A small sound classifier, trained from scratch.
Model: 2.39M parameters, log mel input, norm batchnorm, activation gelu, depths [6, 6, 6], widths [192, 240, 288].
Rows from block 3, named by matrix and row number. Rows with one number belong to one channel. Each number is 500 + 50 x the weight over the matrix's rms, rounded and kept within 0 to 999. All counts start at 0. Numbers have three digits each.
# convs1: first pointwise conv (model.blocks.3.convs.1.weight, 192x192x1), inputs 0-191
# convs3: second pointwise conv (model.blocks.3.convs.3.weight, 192x192x1, transposed), outputs 0-191
convs1.61:500532500485500579500499500500458541500468500500432557500500500500500500500500500552524500500500500500500349500529500556500500500532500500500500500500500500521500500535477465500500641500516500500500500500500500577500582575493816540500443500399500500500500500472500500500500500500500500500374500500500421500541500500500600461500500572500500500500565485500500500500500498500500500500500500500500500500500500500500533600500500500500500629558500500500500500690500500481500516605500500500500500323489550461460382500500500516500503474500500500500500650500500500500500423500500500500
convs1.62:500500500500500500500406500500500468566500529500500500500514500500508451352532529500595500479500500455500500446470500521500500500500500500442500500339390500500526500500600500500364500500500500496500514500500500519479500492524500335500538500550500649500439500500495443500570500500500500500855500500500500500500500532500500500439580500476414642500520500524422500500634500391670464500500458527485445500500500500500268500500500500500500421500500393500468500153500544500491500500500500500500444500500500500500500395500383543500500500500477497500500500500500500500500500500608500500
convs1.63:500500500512500591500500518410500500500356500500500500500500500500612475500500717500500500500547500481500331500500365500500615500500500677500500407502427500500500500495500500500500500500500500500390500270500500500500511633500500500500500500437500577500475414500500500500500597500500500500356477500500500500500459500500500500587500548503500500556478500559531500335500500500596453500500700500500500500500519500500500500500538500500433500500509500500500500685601500500500500504500555500500534334513500561500500455506500500500500499557531495500617561500500500500500440500500443339
convs1.64:500490500500500680480500500500500406500394500407500429500500500500500500500478500500500500500500500456500296500500500500500500500536500585500500500500500500500500500500500500469500493479500500500500500396492500500500500641500500500500500500500369500500500500500500500500500500550500500452292471500383552500500442500500500496500500500492500504583523500500500500445500500500500369500500500500500500500500618500500500500500500500553500500500500500607500500653500500513500500500500500500500500319500500500469500549500500500500500500500500596500625500500430500500526431500500522389
convs1.65:500500499500500500500472500522486500557548500547500535500500500500500500484500412500500500424499440568500500447500477424500423500500500257596469569500500500438492500500541500500500500500491572500529500550500500590500500500500136544500500486500500500500433515500500500500459500500500525500500500560500500482502500500505429500397500500500500438500607464500500500500500500500487445466500500500450500500432636500500409500578391500515517500500500500500500500131497500540500500500358500500545500571500500500500500458500500495500500500500500490500500500500500500500420500500538410500
convs1.66:500500538522500500500529500500426500445500500500561464500461453472500500408500449500380500500500500461500538500469486500500531500700500290494579500500500500406500500500500500428517500500500500500500500548500500500442434444500500500500500500500500324500536500477500500500457473591500500500500500500500720500483500500500500500351500500467500549500500500500500500500500536500500500456500500500500553500500500500500500500500636424500500500500616500500500494283562605500500500409572362487500500535500545500584500500500534500500462500500500500396302307500500536500500760500500500493
convs1.67:540500500466500517620500500500464466500500500500515500500500500500500500473481500500500500500532500500500422500490500476500500525500500356500500456500500500500500500635500500500403500588497500571500500500488500416500500500607500531500500500500500500500500500500420500575500500500500500500804500564500500500500500500500500528500500453500500500497500500500500500500500500500500506457500534500381500500500562500500500500500467500435500500467460500500500500275527500545500500500500411564500500492500500500563500500500422450500466500500500561500426496454500500500500540500500590500
convs3.61:500535500386630500500500382500500500500500500500500602500500500547379412500500576500642500500500500500553500500441500533500472461500500500500411500500500500500621500505567521500500526500497500500500500522500500500500474500500500500500500500629500500382500500488500500500577591500484500500500500500546344467500390500514500500509393637500564543473500500500500500500500667562540445500500500500500406437500500500500500500522539500584500500500396500500500500564500500500584500461500500500527500500500500397500500500500500357532500525500500622500501435529638583500500314538595636490
convs3.62:500500500500500500500504500438500500500500500500500500500500500500500500500500500500500500500500500416500500500468500500515510474500500500545500500500573500431500430500500500500500500500500500500500418500500500500500500465500500470509500500500500500500500500500500500500500500500500500500424500454500500500500500491448500500428500500466500500500500500500500500500500500500500500500500500500500500503500500500500500500500477493500500435500500500553476500500500500500416500500500505500500486544500500500597500500500500500500500500500500395500500500500500500500500500500500500467
convs3.63:500500500500500500500500500500500532508500500500500500505500500534500500500581500500500491500500500429500546479500500500500500500336500500500467500500500500500500433573547573500500667500500500500500500500500500500500500500500500425532500500500500500523500500550500500401500628343491500641500500500500500500500431500595571500500500609500500500346500500500500500500500500583500500512569500500551500433395478500531500520500500500638500500468500500500500500732419541587500521500500500500500500500500500439500500449500500453500500500500345500500552349500530500500621396529573500475
convs3.64:425572500313500648447500480673455500510682500535500531500500482500371517310540487500608500556589417500500670500500629590500485535371500500390500460570569500500500500603500500564354500500368500735358597517383651660500586500336500500313500364610500657617500500598500333500551529500480660521499446563500435435563540500664500386500490601284500627373500310500633500500540500615500407383500500500467500500359449500748419634500500500500378500665500349500500440503367513648662596640473636500616500500382590502599500345545564398435500414437488564343500439500500559321616425578643589339
convs3.65:500500500500500500500500500508500500500500500500500500500551500500500500500500500500500550500487560500506500500500500500500530500500500512500500500500500500500500500500500500500500509500471500500500500500500500536500500500500500500499500554500500500500500500500500500496500500500500500500500500500500500500500500500500500500505500500499500500477494586500500541516517500500500500500500500500500493512500500500500500500500500500500500470623500500500444551455500554500570500500490500500423455500500500500464500500500500500500500500500500525500500500500500500500433500500509500500
convs3.66:500500500500500500500500500500500500500500500556500500500500500500500500500500500624406500500500500411500500500500500332580422492500500486500500608500500500502500500500500500500500500500484399500500500500500634500500469500500500500539720500500500500500500500500500500317500500345500500500500500392500508500500500500500500500500500500409500500500500500635500500500500500500500500500500500500500429500500500500500500500500500500500500500500500500500500308500500500500349500500315500500500500500500500409500612376500500500500500500500500500500500500500500500500500327500500500647
convs3.67:500500500560500500500500500500500500505500500500500500500500374500500500500500500500528462500500500500500500500500500500500500548500500500501500550500500500500500500500500500500469598500500500500508413443500500500500500500500500500500526500500500500500500500500500450500500500500500500500500500500441500500500500500500500500443500500500500493500500500500500500500500500500500500500500500489500523500500500601476500500500500500500500500500500451500377500500511500500500568500500500500481500500500500500500500481500500510500500500500500500384500500500500500500438500500500500500