From a checkpoint of a small sound classifier: norm batchnorm, 39062 training examples.
Rows from block 14 of a small sound classifier, named by matrix and row number. Rows with one number belong to one channel. Each number is 500 + 25 x the weight over its row's rms, rounded and kept within 0 to 999. All counts start at 0. Numbers have three digits each.
After each channel's rows are labels from the 100 clips, of 14848, where the channel reaches its highest value: "strongest on" is what is common among them; "loudest" is the band of the loudest frequency at the time of the peak. Only what is clearly more common there than usual is listed. The data: synthesized solo parts of chorales (CocoChorales). In brackets: how many of the 100, against the usual share in percent.
# convs1: first pointwise conv (model.blocks.14.convs.1.weight, 288x288x1), inputs 0-143
# convs3: second pointwise conv (model.blocks.14.convs.3.weight, 288x288x1, transposed), outputs 0-143

convs1.124:500556500500513500500500514441519500500500500500506490500516500507500502500659500526500460500500489500500500500330519500500500562500500500500500500500500500507500640523500500500518500500500500500500461500500509500500500467459555490461500500500500500503502500500471500500500500500500493500516500500512500500500529500484500500500549500500500500568500500515500500500500532500500500483500500500500500481500494474500500500500598500500500
convs3.124:500500500500500500438500500500500500500500500500492500500456500500598500500500500500500428500486478500500500500500500500500534500500500500500587500500500500500500500500500542500500500467500542500500500500500500500500488500537500500500500554500500500482500500500489500565500500533500548500500500500517500500500566522500500500500500500500500500500500500500500461474500500500539472500500494500500500500500500500500500580554450500500500
strongest on: violin (100 vs 13.7); note C#5 (42 vs 10); note F#5 (28 vs 7.5); note G5 (25 vs 6.4)
loudest: 500 to 1000 Hz (80 vs 25.6)

convs1.18:509519483500500408500502500590500500500500477500500473500500456582514508500372500500500500513500500447507500490587534505500500500485500500487500488567518500500594428522500519500500500500504500500500500500500500506581500571500500500500500500573500500473492500500501500498508500500500500500500500500500500500500496485500500500500500532500500500403500498501500500500478500500497518513500500500500500500500500490387500476500415500492500
convs3.18:500544500477487520460500500515500500500483500500500500543461500500511500500500500481460474518471500500500480500500500461500500472480506548482500574516545526557500500500550451449491500501500580500472500561509483500500500500468500468500500526500500500500500500500500499471500465458500557500555500579478463500500498500500500500500537486500500516500465500548500475434482500500465500500478500500559500500520464500500480523565500500500509
strongest on: double bass (52 vs 1.9); bassoon (46 vs 8.4)
loudest: 250 to 500 Hz (70 vs 44.6)

convs1.192:521500500500500476500500500571455500500500500500500500511500500656500500483390500500504540500500500500500500500605533500500510500500500507500500500500500423474500390500500497500499493442500500500500500500500500500500500584500500500500500500500500500442475523526500544501517500500539500500500500500500500511500500500506500500500500500500500419326500500502487500500500500485500500513500500500500500500500500500456547530500458500500500
convs3.192:500500500500500445500359500500500500500592500500500500500500500500500500500500500500500500500486500567500500500367500500500500452500500500500500500500500500500500500500500500500500500500500500500500500500500500500500500500500500500500500500500500500500500475500500500500500500500500466500500500500500500500540500500562500500334500500500500500500500500500500500506500500500500538500500500500500537500500500500500500500500500500500500
strongest on: double bass (92 vs 1.9); note B3 (40 vs 9.5); note G3 (29 vs 6.2)
loudest: 250 to 500 Hz (82 vs 44.6)

convs1.125:471500486500500425500500500612477507500500500500500500520500431609500476500381500500500500500500500500500502500584567500489500500448497500522500511500501500509557434500468550501506483523500525500500500500500500500532500551512478506500500500559500500462489500500493500498500500517466500500500500529487500500500500500500500500553500531474500500400500500474500500500485481500469557500500500500500501500500500500379500503500434495509500
convs3.125:500486518542522500500514532506511470489523460500500500452521500500500500500476500512533500496549500473519540500483500527506500538540505458538514437500500500460483500500500530552500500526500415500539500448493501500476500499548473500500500500528500500480500553475500500536500545538485417535434500423500545500500500500520500518504467531487513500500553500500509546553515500500529500502540500528500522500493537500500521474438500515528501
strongest on: double bass (46 vs 1.9); bassoon (38 vs 8.4)
loudest: 250 to 500 Hz (74 vs 44.6)

convs1.119:500488487500500500500485500409500500463500500500500500500500500460542479500667500500500500500486500500414500500409513500490500500490500500500500500500500500490499564457506604500500500500500500500540500500500429500487500500500500541500500500500500500483500500476500500500500500500500500500500500500522500500500532500485500544500518500483500524561471500500500500500555472500479479500440500500454500500500500500506500500500516500500500
convs3.119:500474519500501484526500500500508450434500500500500500500496480481500500500500500500519500500500618500500500467475500500525500500500530500500500531500500500500500500484500489493500500500475500500522500555500500502500500410507454500555500541503497524500500585500500500500455547521531500500549562537500528500500540500537500500500500500500525547500500500526570500519500500500500500500554500500496514532553500479500500500500569500500504
strongest on: violin (100 vs 13.7); note C#5 (42 vs 10); note F#5 (28 vs 7.5); note G5 (25 vs 6.4)
loudest: 500 to 1000 Hz (78 vs 25.6)

convs1.118:500515500500500492500500500553478500500500500465500500500500500611500500500381500500500500500500500500500552500640558500500500500500528500500516500500500500500500416494501500528533463500509500500500500477467500500500476491495500515500506500559500500436500489486500494517497500522500500500500500500500500500500500466500500504500500500500500526337500500500500500500472494500479555500500500500500500500500500520392501500500476500457500
convs3.118:500500500500500500500500500500500500500500500500500521500500500500500500500500500500500500500500500500500500500500500500500500500500500500500500500500430500500500500500500500500500500500500500500500500500595500500500500500500528500500500500500475500500500500500500500500500500467496500500500500434500500500500500500500500500500500500500500500500500500500500500500500500500500500459500500500500500500500500500500500543500500500500500
strongest on: viola (80 vs 8.5); note F4 (34 vs 9.2); note D4 (34 vs 12.4); note D#4 (27 vs 11.2)
loudest: 250 to 500 Hz (85 vs 44.6)

convs1.258:500575480500500500500500500406500500500500500500500472500500500500430511500638500500500491500498500500500497500378446500500488500575500471500506500500500500500500500500500500501500454500500500500521500500500499538500500500500500561452500500500500500513500500465500500505500500484500500504569533500500500500500500500558497500500500500500500500500500500512500521500536500476481432551500500507500500500500500500561500500500651482500489
convs3.258:500500500559568500523500616500500500505530500512500500500535432500500500503557500500500437500567500500500548500525483500537500500500500500546500500500489500500500536500500500500451477500500486500500500500500500500500500495544466500500500500491500500500500500500500500477526509484500500500500500478561500402500500500500500451500500500500469500567500500500514546500542500500454492500496537500447500452500500500519500500495500500553486
strongest on: violin (100 vs 13.7); note C#5 (42 vs 10); note F#5 (28 vs 7.5); note G5 (25 vs 6.4)
loudest: 500 to 1000 Hz (79 vs 25.6)

convs1.241:500500500500500500500493500500500500494500497500500510500518500668500500500379500500500500526500500500500500500690514500500561500458500500500500500500520506500500398500500500500500500500506500500500548500500500500500500500500493500500438500500500500500508500500500500496500500512500502500500486500510500515500500521483500500500500491500500465317500500500500500500500500500500500500500500500500500500500500507396479500500500500500500
convs3.241:500500500500500500552500500500500500500500500500500500500500570378500500500500500500500500500500500500500500510500500500500500500500500500500500500500500500500500500500500500500664500500500500500500449500500500500500500500457395500500500500500500500500625500500500500500500500507500500500500500500500500500500500500500500500500500500500500500500500500500500500500500500500500500500500500500500500500500500500500500500500500500500500
strongest on: tuba (100 vs 8.3); note G3 (40 vs 6.2); note A3 (40 vs 8.7); note G#3 (34 vs 7.9)
loudest: 250 to 500 Hz (79 vs 44.6)