config.toml
dataset = "synthesized solo parts of chorales (CocoChorales)"
train_examples = 39062
time_shift_ms = 50
hop_length = 160
input = "log_mel"
norm = "batchnorm"
kernel_size = 13
stem = "single"
widths = [192, 240, 288]
residual_init = "none"
optimizer = "adamw"
max_grad_norm = 1.0
batch_size = 256
epochs = 24.2
lr_schedule = "wsd_sqrt"
Rows from block 2 of a small sound classifier, named by matrix and row number. Rows with one number belong to one channel. Each number is 500 + 50 x the weight over its row's rms, rounded and kept within 0 to 999. All counts start at 0. Numbers have three digits each.
After each channel's rows are labels from the 100 clips, of 14848, where the channel reaches its highest value: "lies over" is the class under the peak. Only what is clearly more common there than usual is listed. The data: synthesized solo parts of chorales (CocoChorales).
# convs1: first pointwise conv (model.blocks.2.convs.1.weight, 192x192x1), inputs 96-191
# convs3: second pointwise conv (model.blocks.2.convs.3.weight, 192x192x1, transposed), outputs 96-191

convs1.59:364347540614500500500553500397500500500500500500545514500375500500500500500500660552500458500500374500500429500500500500445500500633500500453500500500500325500500500500416357500382500500500500500481500500500500424376500500500500500500500378502482500500500592504435500665500500500552500548
convs3.59:500500746389500500500589500500500500655500500500452500433500500500500500500500534500590500500500459500500639500595500400500500471500426500500414500487500500500500512500578467500500500500500554500610500500500500500476389452574541500500498461378500500451670500500500415500500629500367500569
lies over: F#5; C#5

convs1.117:500307500500463500500515500337458513500540500500500500498500500500500500500432500428498500500500333500500500535482500500500500500500529412500414586500595500500500500568329500500327500420500500500500500500500399500377478500422500493540474500500500519500364599500500500500500500500489500476
convs3.117:500500500500563442500626500508293500500437500500500565500500500500500500500500500500500500538500500500500421500500500500500635500500304353500500500500500500431500269500500500433500500500500500500500500500500474446500500402500565500500500500500500500447500500500500500500500500500500500500
lies over: G5; F#5

convs1.144:316317508706500420456534500455500475500500500486598500500378500500488500500500500500478500500500500493507500500500500500494493500677487534425500504500602491500500500500361500500466500573500500500500500500498500500378500500500500500451500500500500500492527500500430609500367500500380500500
convs3.144:432500364500500565500425537500579500382513459500535461500549500500448461467500500599405436462500500428500414528500516531505451500555605571500564500525518500500500595464500500580500517500556429500396500444541500550500565500483494500523524593579597478556426478500470533614500429500590470458
lies over: C#5

convs1.116:500500486468500584500495500536500500500500500500510500500500500522500500500500500500500503500500392500500500342500500500500500500500500500500500500500500411500500500500500500419384500500399500500500581500500500500720500500500500500605534500500500371500484428493500450500623500500500500500
convs3.116:500389500500409500373491500500500463521555500468500486500449423395500500445500500488514500488446471500360500426500500500404461383467500500442494500500447500500403500500500500510441487437500511494500413435442457453291500500362500417455500500500500635500438386392430448500500500500500416508
lies over: silence

convs1.135:500500500500500617500500500500500500500500500627500500500500500500500500500427500500500500500384500500500500500500500480500500500500500535477500500500500500463500500500563500380385500500532500500538577500500500500739315500500469500500500455500500287595500605573579500500500500500500500500
convs3.135:472351500500386500465500522500500464536513438431471414500328451471500500500500480500500487500476435500451500582475500500334462377430500492419489500460479500500434500500416500583500493363500500500500437409500500464495500500515563500336500500485556547498500327500500500500500500495515416500
lies over: silence

convs1.80:517500500500500628500500500500500534500500500500609500500500500500500502500500500500500500500500420500500627500500482500500500500500500500500500500500602460500500500500500500426368500500500500500580654500500500500742458500500500500500500500500500196500500387500500500500500500421500500500
convs3.80:500564500500564542632500500500500527500421500521500523500546592614500500566500500500500500509600575500605500614500555500500545555541500494617500500500561522500621505500500500500627502569493500500514544540558561552566500500565500619553500500508476470500554597563594544500612500500496576500
lies over: silence

convs1.133:407500500500500591500500500500500500560500500580527500500404500500500500500500500500500500500500333500466500331500500500500500500500500500500500500496500446500500500500500500500241500500500500500589500500522500500500500500500500500500500500500500283500475404500500440482500325500500500500
convs3.133:451590500500575500619549500500500560500370500500500500500500500548500500500500500501474500507443561500593500570500500500644500628500500500545500500539500621500645500477544500471643500602500500587500585500500678558506500500554500434500500500500500402500500500605604556500574500500500580500
lies over: silence

convs1.185:500500500406500572500500500500500508500495500500515500500500500500500500473454500500500500500500415500500500500500500500500500500402500500500500500500500422500500500500500500426395500500500500500500687500500500500772500500432492500500500500500500253500500500500500500500614409394500500500
convs3.185:500500500500427456401500500500511469538564500467500500500475436441500500433498500500500500492372454500367522401500500500393449341465500500363500500500500490500440500493500500500442492430507500443481405437434477451500500500412500473440500500500500551500436374348410500500500500500500339500
lies over: silence

convs1.92:348500500535500500500502579500500548500612500500500500518299500500500500500500500500500592501500500500500500500500500438500400500500500601462330500584500500500561425457260500576500500400500500500500439500500500523500500479500500500490500500569409500500500558500500500518500500432500500500
convs3.92:483500357640500514460439475508500493500500500461500500500500500500388403500500500500379500437500500500532500500460540559500500500500500500500500386568500500500500709500500488582500500474500500500500500439500545500500500587500459500500604635580500500500500464500484552500500500500597500500
lies over: C#5

convs1.61:407500500500500669500500529500562500500500500500500599500319500500500500500450445500500500540500500500500500615479500500500500500635500500500473500500500500500500500500348500500500500500500500500500500500500546500500503500510376500500500500500500500341500500500500500500500500389500500500
convs3.61:693500635413500500500500500363500500500500500500327500500500500500500438500500500500500500621500500500401500500500500500500500500503500500500500500497500548465500299651490706500500500500500500500500500500500500500500500500455500500500500500500500500500500500500500500500500500500500500500
lies over: F#5; G5

convs1.99:500500500500500488500500500500500460500500500500500496500500456538500500500500500500500500500403382477424500341467500500500500500500597500563500500421552500514506560451500500354381500500500500500500484500500516500602500500500500500514500500500500220500500385500500457500513500500481580500
convs3.99:500627500500574532500500500520500559500252500516500500500569590500530500500500500500500500500502574500523500368500500520645530528569448500500504500500500611500533500500548500500497500618500496749500500545500637518459522500500500556500500500500469491500500651546621500448584500530500561500
lies over: silence

convs1.160:506483500500500617542562500500500500500500500588681500500500478472500500500500500500500500500481466500500500394500484500455502500316500500500500500500500358500500463500500500500534500500500468500436500500500500500500500500500500500500500500500500375500482444500495500500647500633500500500
convs3.160:500344500500500406407393500500488439500608500500500482500500449390500500500500500500500500500500469500500500346500343500420481500416500500451500500465411500436500525500500500500450500369519500500496500452500500484438500500500500379500500500500500535500500500500305500450382500500500500500
lies over: silence

convs1.44:500460558500500500500500500325500582500500500305444500500412500500427500500500500500500536558500500500500500500500500417546500500630500500500500500500752555500549538508500500500500500551500500500500500500500479500500500500408595500613500512500435500455500695500499490500500500500500500500
convs3.44:500500479500387577500500500660592500500500500500595500500500500500385500500500636500438500500500500310500500500500500500524500500500500500500500379500500500500500500333500500500496500500500500500500500500500500500500533643500500612525500500500500500500500500500500500500500500500617500467
lies over: G5; F#5

convs1.1:500431500407500508500592488545500507500500500500500500500483500500500500341500500500500500500580500500500500500500500500500500500358500500500485500500496500500500500500500500445342500500500500500500630500500500500500500316500500500500500500516500259500500500500451500500500500500500555603
convs3.1:500500514487456455439500500500500500553645500487472473493462423512500500435500500500500500500406414475398500409500500498381456467500500498387500500500500409500439461500500500486448500416500500411500455500404391410467500500395500482434501499491500500500500379395398500500357500500500381500
lies over: silence

convs1.65:500500500500405500527500500327500500500500454499500500500249500576500500500382500424500500500454500500500500500500600500500500535500500500500500500471567500500433500458363500500500500500500500500500500500500500500500421500363500500500500500500500500500368627375500500407500423500500500546
convs3.65:500500500488500500500491500500500500500500500500500500500500500500606500500500500500500421500500500500500500500500500591500500500500738500500500474710455500500500500500616500500503500500542532500500500500500500500500500500500500500690500660609500500500500500500500383500500500621500500500
lies over: G5; F#5