Weights of a small sound classifier.
Model: log mel input, arch quartznet, norm batchnorm, activation gelu, depths [6, 6, 6], widths [192, 240, 288].
Data: trained on synthesized solo parts of chorales (CocoChorales), 39062 training examples, 24.2 epochs.
Rows from block 13 of a small sound classifier, named by matrix and row number. Rows with one number belong to one channel. Each number is 128 + 32 x the weight over its row's rms, rounded and kept within 0 to 255. All counts start at 0. Numbers have three digits each. After the name is the row's rms in percent of the matrix's.
After each channel's rows are labels from the 100 clips, of 14848, where the channel reaches its highest value: "responds to" is what is common among them; "peak on" is the class under the peak. Only what is clearly more common there than usual is listed. The data: synthesized solo parts of chorales (CocoChorales).
# convs1: first pointwise conv (model.blocks.13.convs.1.weight, 288x288x1), inputs 96-191
# convs3: second pointwise conv (model.blocks.13.convs.3.weight, 288x288x1, transposed), outputs 96-191

convs1.104 111:128128139128128128128083128128124128121128166163128149131128143123128152128128128129128102128128109128128128128080128128000128172128128128128103128128128128128128128128128128128083112128128128128151128128128128128000128058128171096128078128128128128128128128118139128128128128255128128128
convs3.104 028:128128128128128128128128128128128128128128128128128128023128128128128128105128128128128000128128128128128128128128212128128128128128128128128128128094128027128128128128128128178066128128128128128128128255000128128128128128128128128128128128128128128128128132128128128128128128128128128128
responds to: tuba; note D3; note A3
peak on: D3

convs1.116 106:128128128128156128221128145063128128128173128128047128066126128128128145128128128128128141128128099128128128068054128128128237128128128128128128128128128128128242128128128128128128128128128128128128053128128128128105128128128128128128150128128120128128128130148031128128096128128153128046
convs3.116 152:128072128095112128106128100128128080073101128120128128091095081085128060103087076128128127093128119128128077088128128081139071162112128093119075128128128115153128132111128128103099128076128078128128079087128050090128128127097128074066056137225059128113072122105170114093128227128128110128
responds to: clarinet; note F5
peak on: silence

convs1.276 121:127128128128128128128128128128128128128128114128128128128128128128128083089128105128128114128128159169128039141128161128000128175128128128128128255128149128128215128128128128128128106128141128094128128128170177128005128128082069128128142128128128128111128064128128128128128142255128128128
convs3.276 054:075128128128128128128128128128128128128128128128128128128128128128128128128082128128128128080128128128128128147128128128128191128070128128128063128128128128128128128128128128183128128128128128128128128128171128128211128215128128207055168128046128128128128128156255128128128128255128197128
responds to: tuba; note E3; note A3; note G3
peak on: E3

convs1.9 109:128128128128154128128128080128128128128128128128128128056161128128128128128127128063128128128128128128128166107128128128044086128128128128128128255128128165128128128128128081128128195128137128128081128128128128114029132128113094079128128128024128099128128125166128128128128130255152143128
convs3.9 060:128128128128095072128128182128128128128128128128127015128128119206053133128128128128128128128128128115136081005128073128100109128128128027128128128057128128128128091128128128128143128128128128128128128128066039128128128128128128128128128128128128094128128158128128128128128128000128128128
responds to: bassoon; note A3
peak on: silence

convs1.239 119:128153128172126190128128128128128128128128128128128091050128131128101115128128128125128128137128128128094089128128128128000128124128127128128128242128128128128128166128128128151128128128073105128128128128128128128006128128128115128128128128053128128128205128128128128144128128255128191128
convs3.239 042:128128128128128128128128128128128128128128128128128128128128128115128128128128128128128128092128128255128242128128128128128128128128128128128108128128128128128128128074128148128128128101154166128128128123128128128128159230128128039128128128032128128128128128128120128068128128128128128128
responds to: cello; note C4; note F3; note G3
peak on: F3

convs1.282 086:128128128128128110128128128065128128128128128082159128128128128128189128128128106128128128123128178128128128167128128128254105128128128128194200064128128128128128136105128128128128128128128040184128128128128128128255128128105217128128168128128151128097128128128178128128128131128128128088
convs3.282 097:236128128128128203128128128128128108128128128128128193128128128238128134128128128128062128128179128128162128128128128128128128153164128128128128128157128128255128128255128128128128128128128128128128157128155200128128128128128128017128128229128201128207128128128128107128128128128128215118
responds to: violin; note C#5; note F#5; note G5
peak on: C#5; F#5

convs1.194 143:128124128086108113128095128072128128088089128195104128128141128128098106127128128083128168128128128128135128128125128128000128186141128128128128255128147128128128128139096128128128152118128125128128128128179128128051128128128128131136128123128162128128108128128148128128128128255128128128
convs3.194 108:241128128128128128128140128128128128112128128128128116207084128128052128066128128128133185128128128128128128128128075128128058128128128069128164128128128213128128128128169128128095221255122128128166128128128128128128128128128128132128128128128128114128128128128128128128128128105128128178
responds to: clarinet; note G#4; note F#4; note F4
peak on: G#4

convs1.187 114:161094128128128128128128128130128128128128122128143128007091128107172128128128128128121128128164128115128128159128128107000129169128128128128181221128128103128128128128128128128128128128065128128128128098195128128000128128128088128115128146129128128128128128128128128128128128240128128154
convs3.187 104:015077075128128128128128128128128131122144128128170128126128128129123184128128128166128090128128121150128128041147128128128169128128144128128201128164128113128128128054150131128146119128128068128128128009128124127128128128128096158128128128128128128169128128128128128120128067128128128128
responds to: bassoon; note A3; trombone; note C#4
peak on: A3

convs1.154 110:128128052128128128128128128179128128128128128150208128128128128138128128128128128080128128123128128128128132128128114128000091128128128128128128128189128128128128163128128128126128128128128128128128128132189128128000166128128128128128128128128128128141128090128171137128128119255128118121
convs3.154 040:128128128142128013128057128054128128128128128128128128128128128128116216128169128128128128067128128128128026128128128072128128128128128128128128128128186128128128128128128128128128128128039128128086163128128128128128128128128128128128128123128128128128128128128128128128128128128128128128
responds to: tuba; note D3; note A3; note G3
peak on: D3

convs1.71 159:128131128128128128128124128128127128128128128128128111128160128128131102128128128128128128128128128128128128136114128128000169177128128128125128255128161128143128128128128139128128128128128118128128128128128105128000128128128121140128128128128125128128128133128128128128128128255128128128
convs3.71 125:128128173150218128128092128128128143148128250163128128045128138128224128128151108128124128128196128209128192128128128128095172128048128128128107128205161128136128095151107165128188128006117128128128133076128128128077128128128128123128128128136128128128152106073136130156128128141181128128
responds to: cello; note G#3; note A#3; note A3
peak on: G#3

convs1.22 123:128128102128128128128125128128111124128128128128128128128128134128067133142128128125110128175114128128128128128128128128016128181181128128128128203128162128101128128128128128063128128128128128128128083097128128120000128128128061128128171128128161128085129128128128149128128128219147163128
convs3.22 105:145128161128224128128128128128128128137166128128143200128128155128220154198128128128128131128128128245128189128191161128103128128128133200155132128234201128191128128206128208128199128078026157128128128128128128128128128128128128128128128128115178128128149128128159128128128130128180128128
responds to: horn; note A#4; note C5; note B4
peak on: C5

convs1.269 094:128118155128128091128128128000128065143115128128128128169128128128128137122128159128128043128128179128128128128128128161128154117128128147128171079128128128128128128128128128128128128128128128128128128128024128143221162128128203128128128128177128128128128128128128128128128128072113053128
convs3.269 099:128065128083170128128128128128136146081128128128128128255128128128128128149128128042128128070039049128128128128055218106128128128128255128128075128046128128128128128128128128128128128128128121128105128128129093128128136156128128201128128083128112128080128128128128128163128128115128128128
responds to: violin; note C#5; note F#5; note G5
peak on: C#5; F#5

convs1.232 121:127128128128158128126094104128128128128128114156167128018121128103128128128158128128128128128128128156224128128128148128018081138128128128128128219116128128128128128141128073128140128142128128128125128128166128128056128143125068094128128177128117128128128082142155111104128129255160128128
convs3.232 054:190128128128183071128058128064128128128089128128128128128128128128128128128061128128128128128173128128218193186181128128128108128146128142128128128128121138159111146137128128150128128154128128136131074128128161128128178043128128128128128147128128128128128128128128128128128183022128128128
responds to: trombone; note F#4; note E4; note F4
peak on: F#4

convs1.23 097:128128128128119153143166128128128128128128128189136116128160100128203124167128128128099128128125128128152128128128128128024149174128128171128128247128217128128128088128128128128097203152128128146128128128128105128038128128128128128133120128128128128141128128157128128128128128255127128099
convs3.23 059:128128128127128128128067118128128135128082170128128071128149128128207101128128110128108128128211128134128128153107182128155128079128128128128128128128128070128125135111128128104128128167128128128158128128128121171128173122128128173090109128137042128128125176142000128104128147110109134088
responds to: tuba; note G3; note E3; note A3
peak on: E3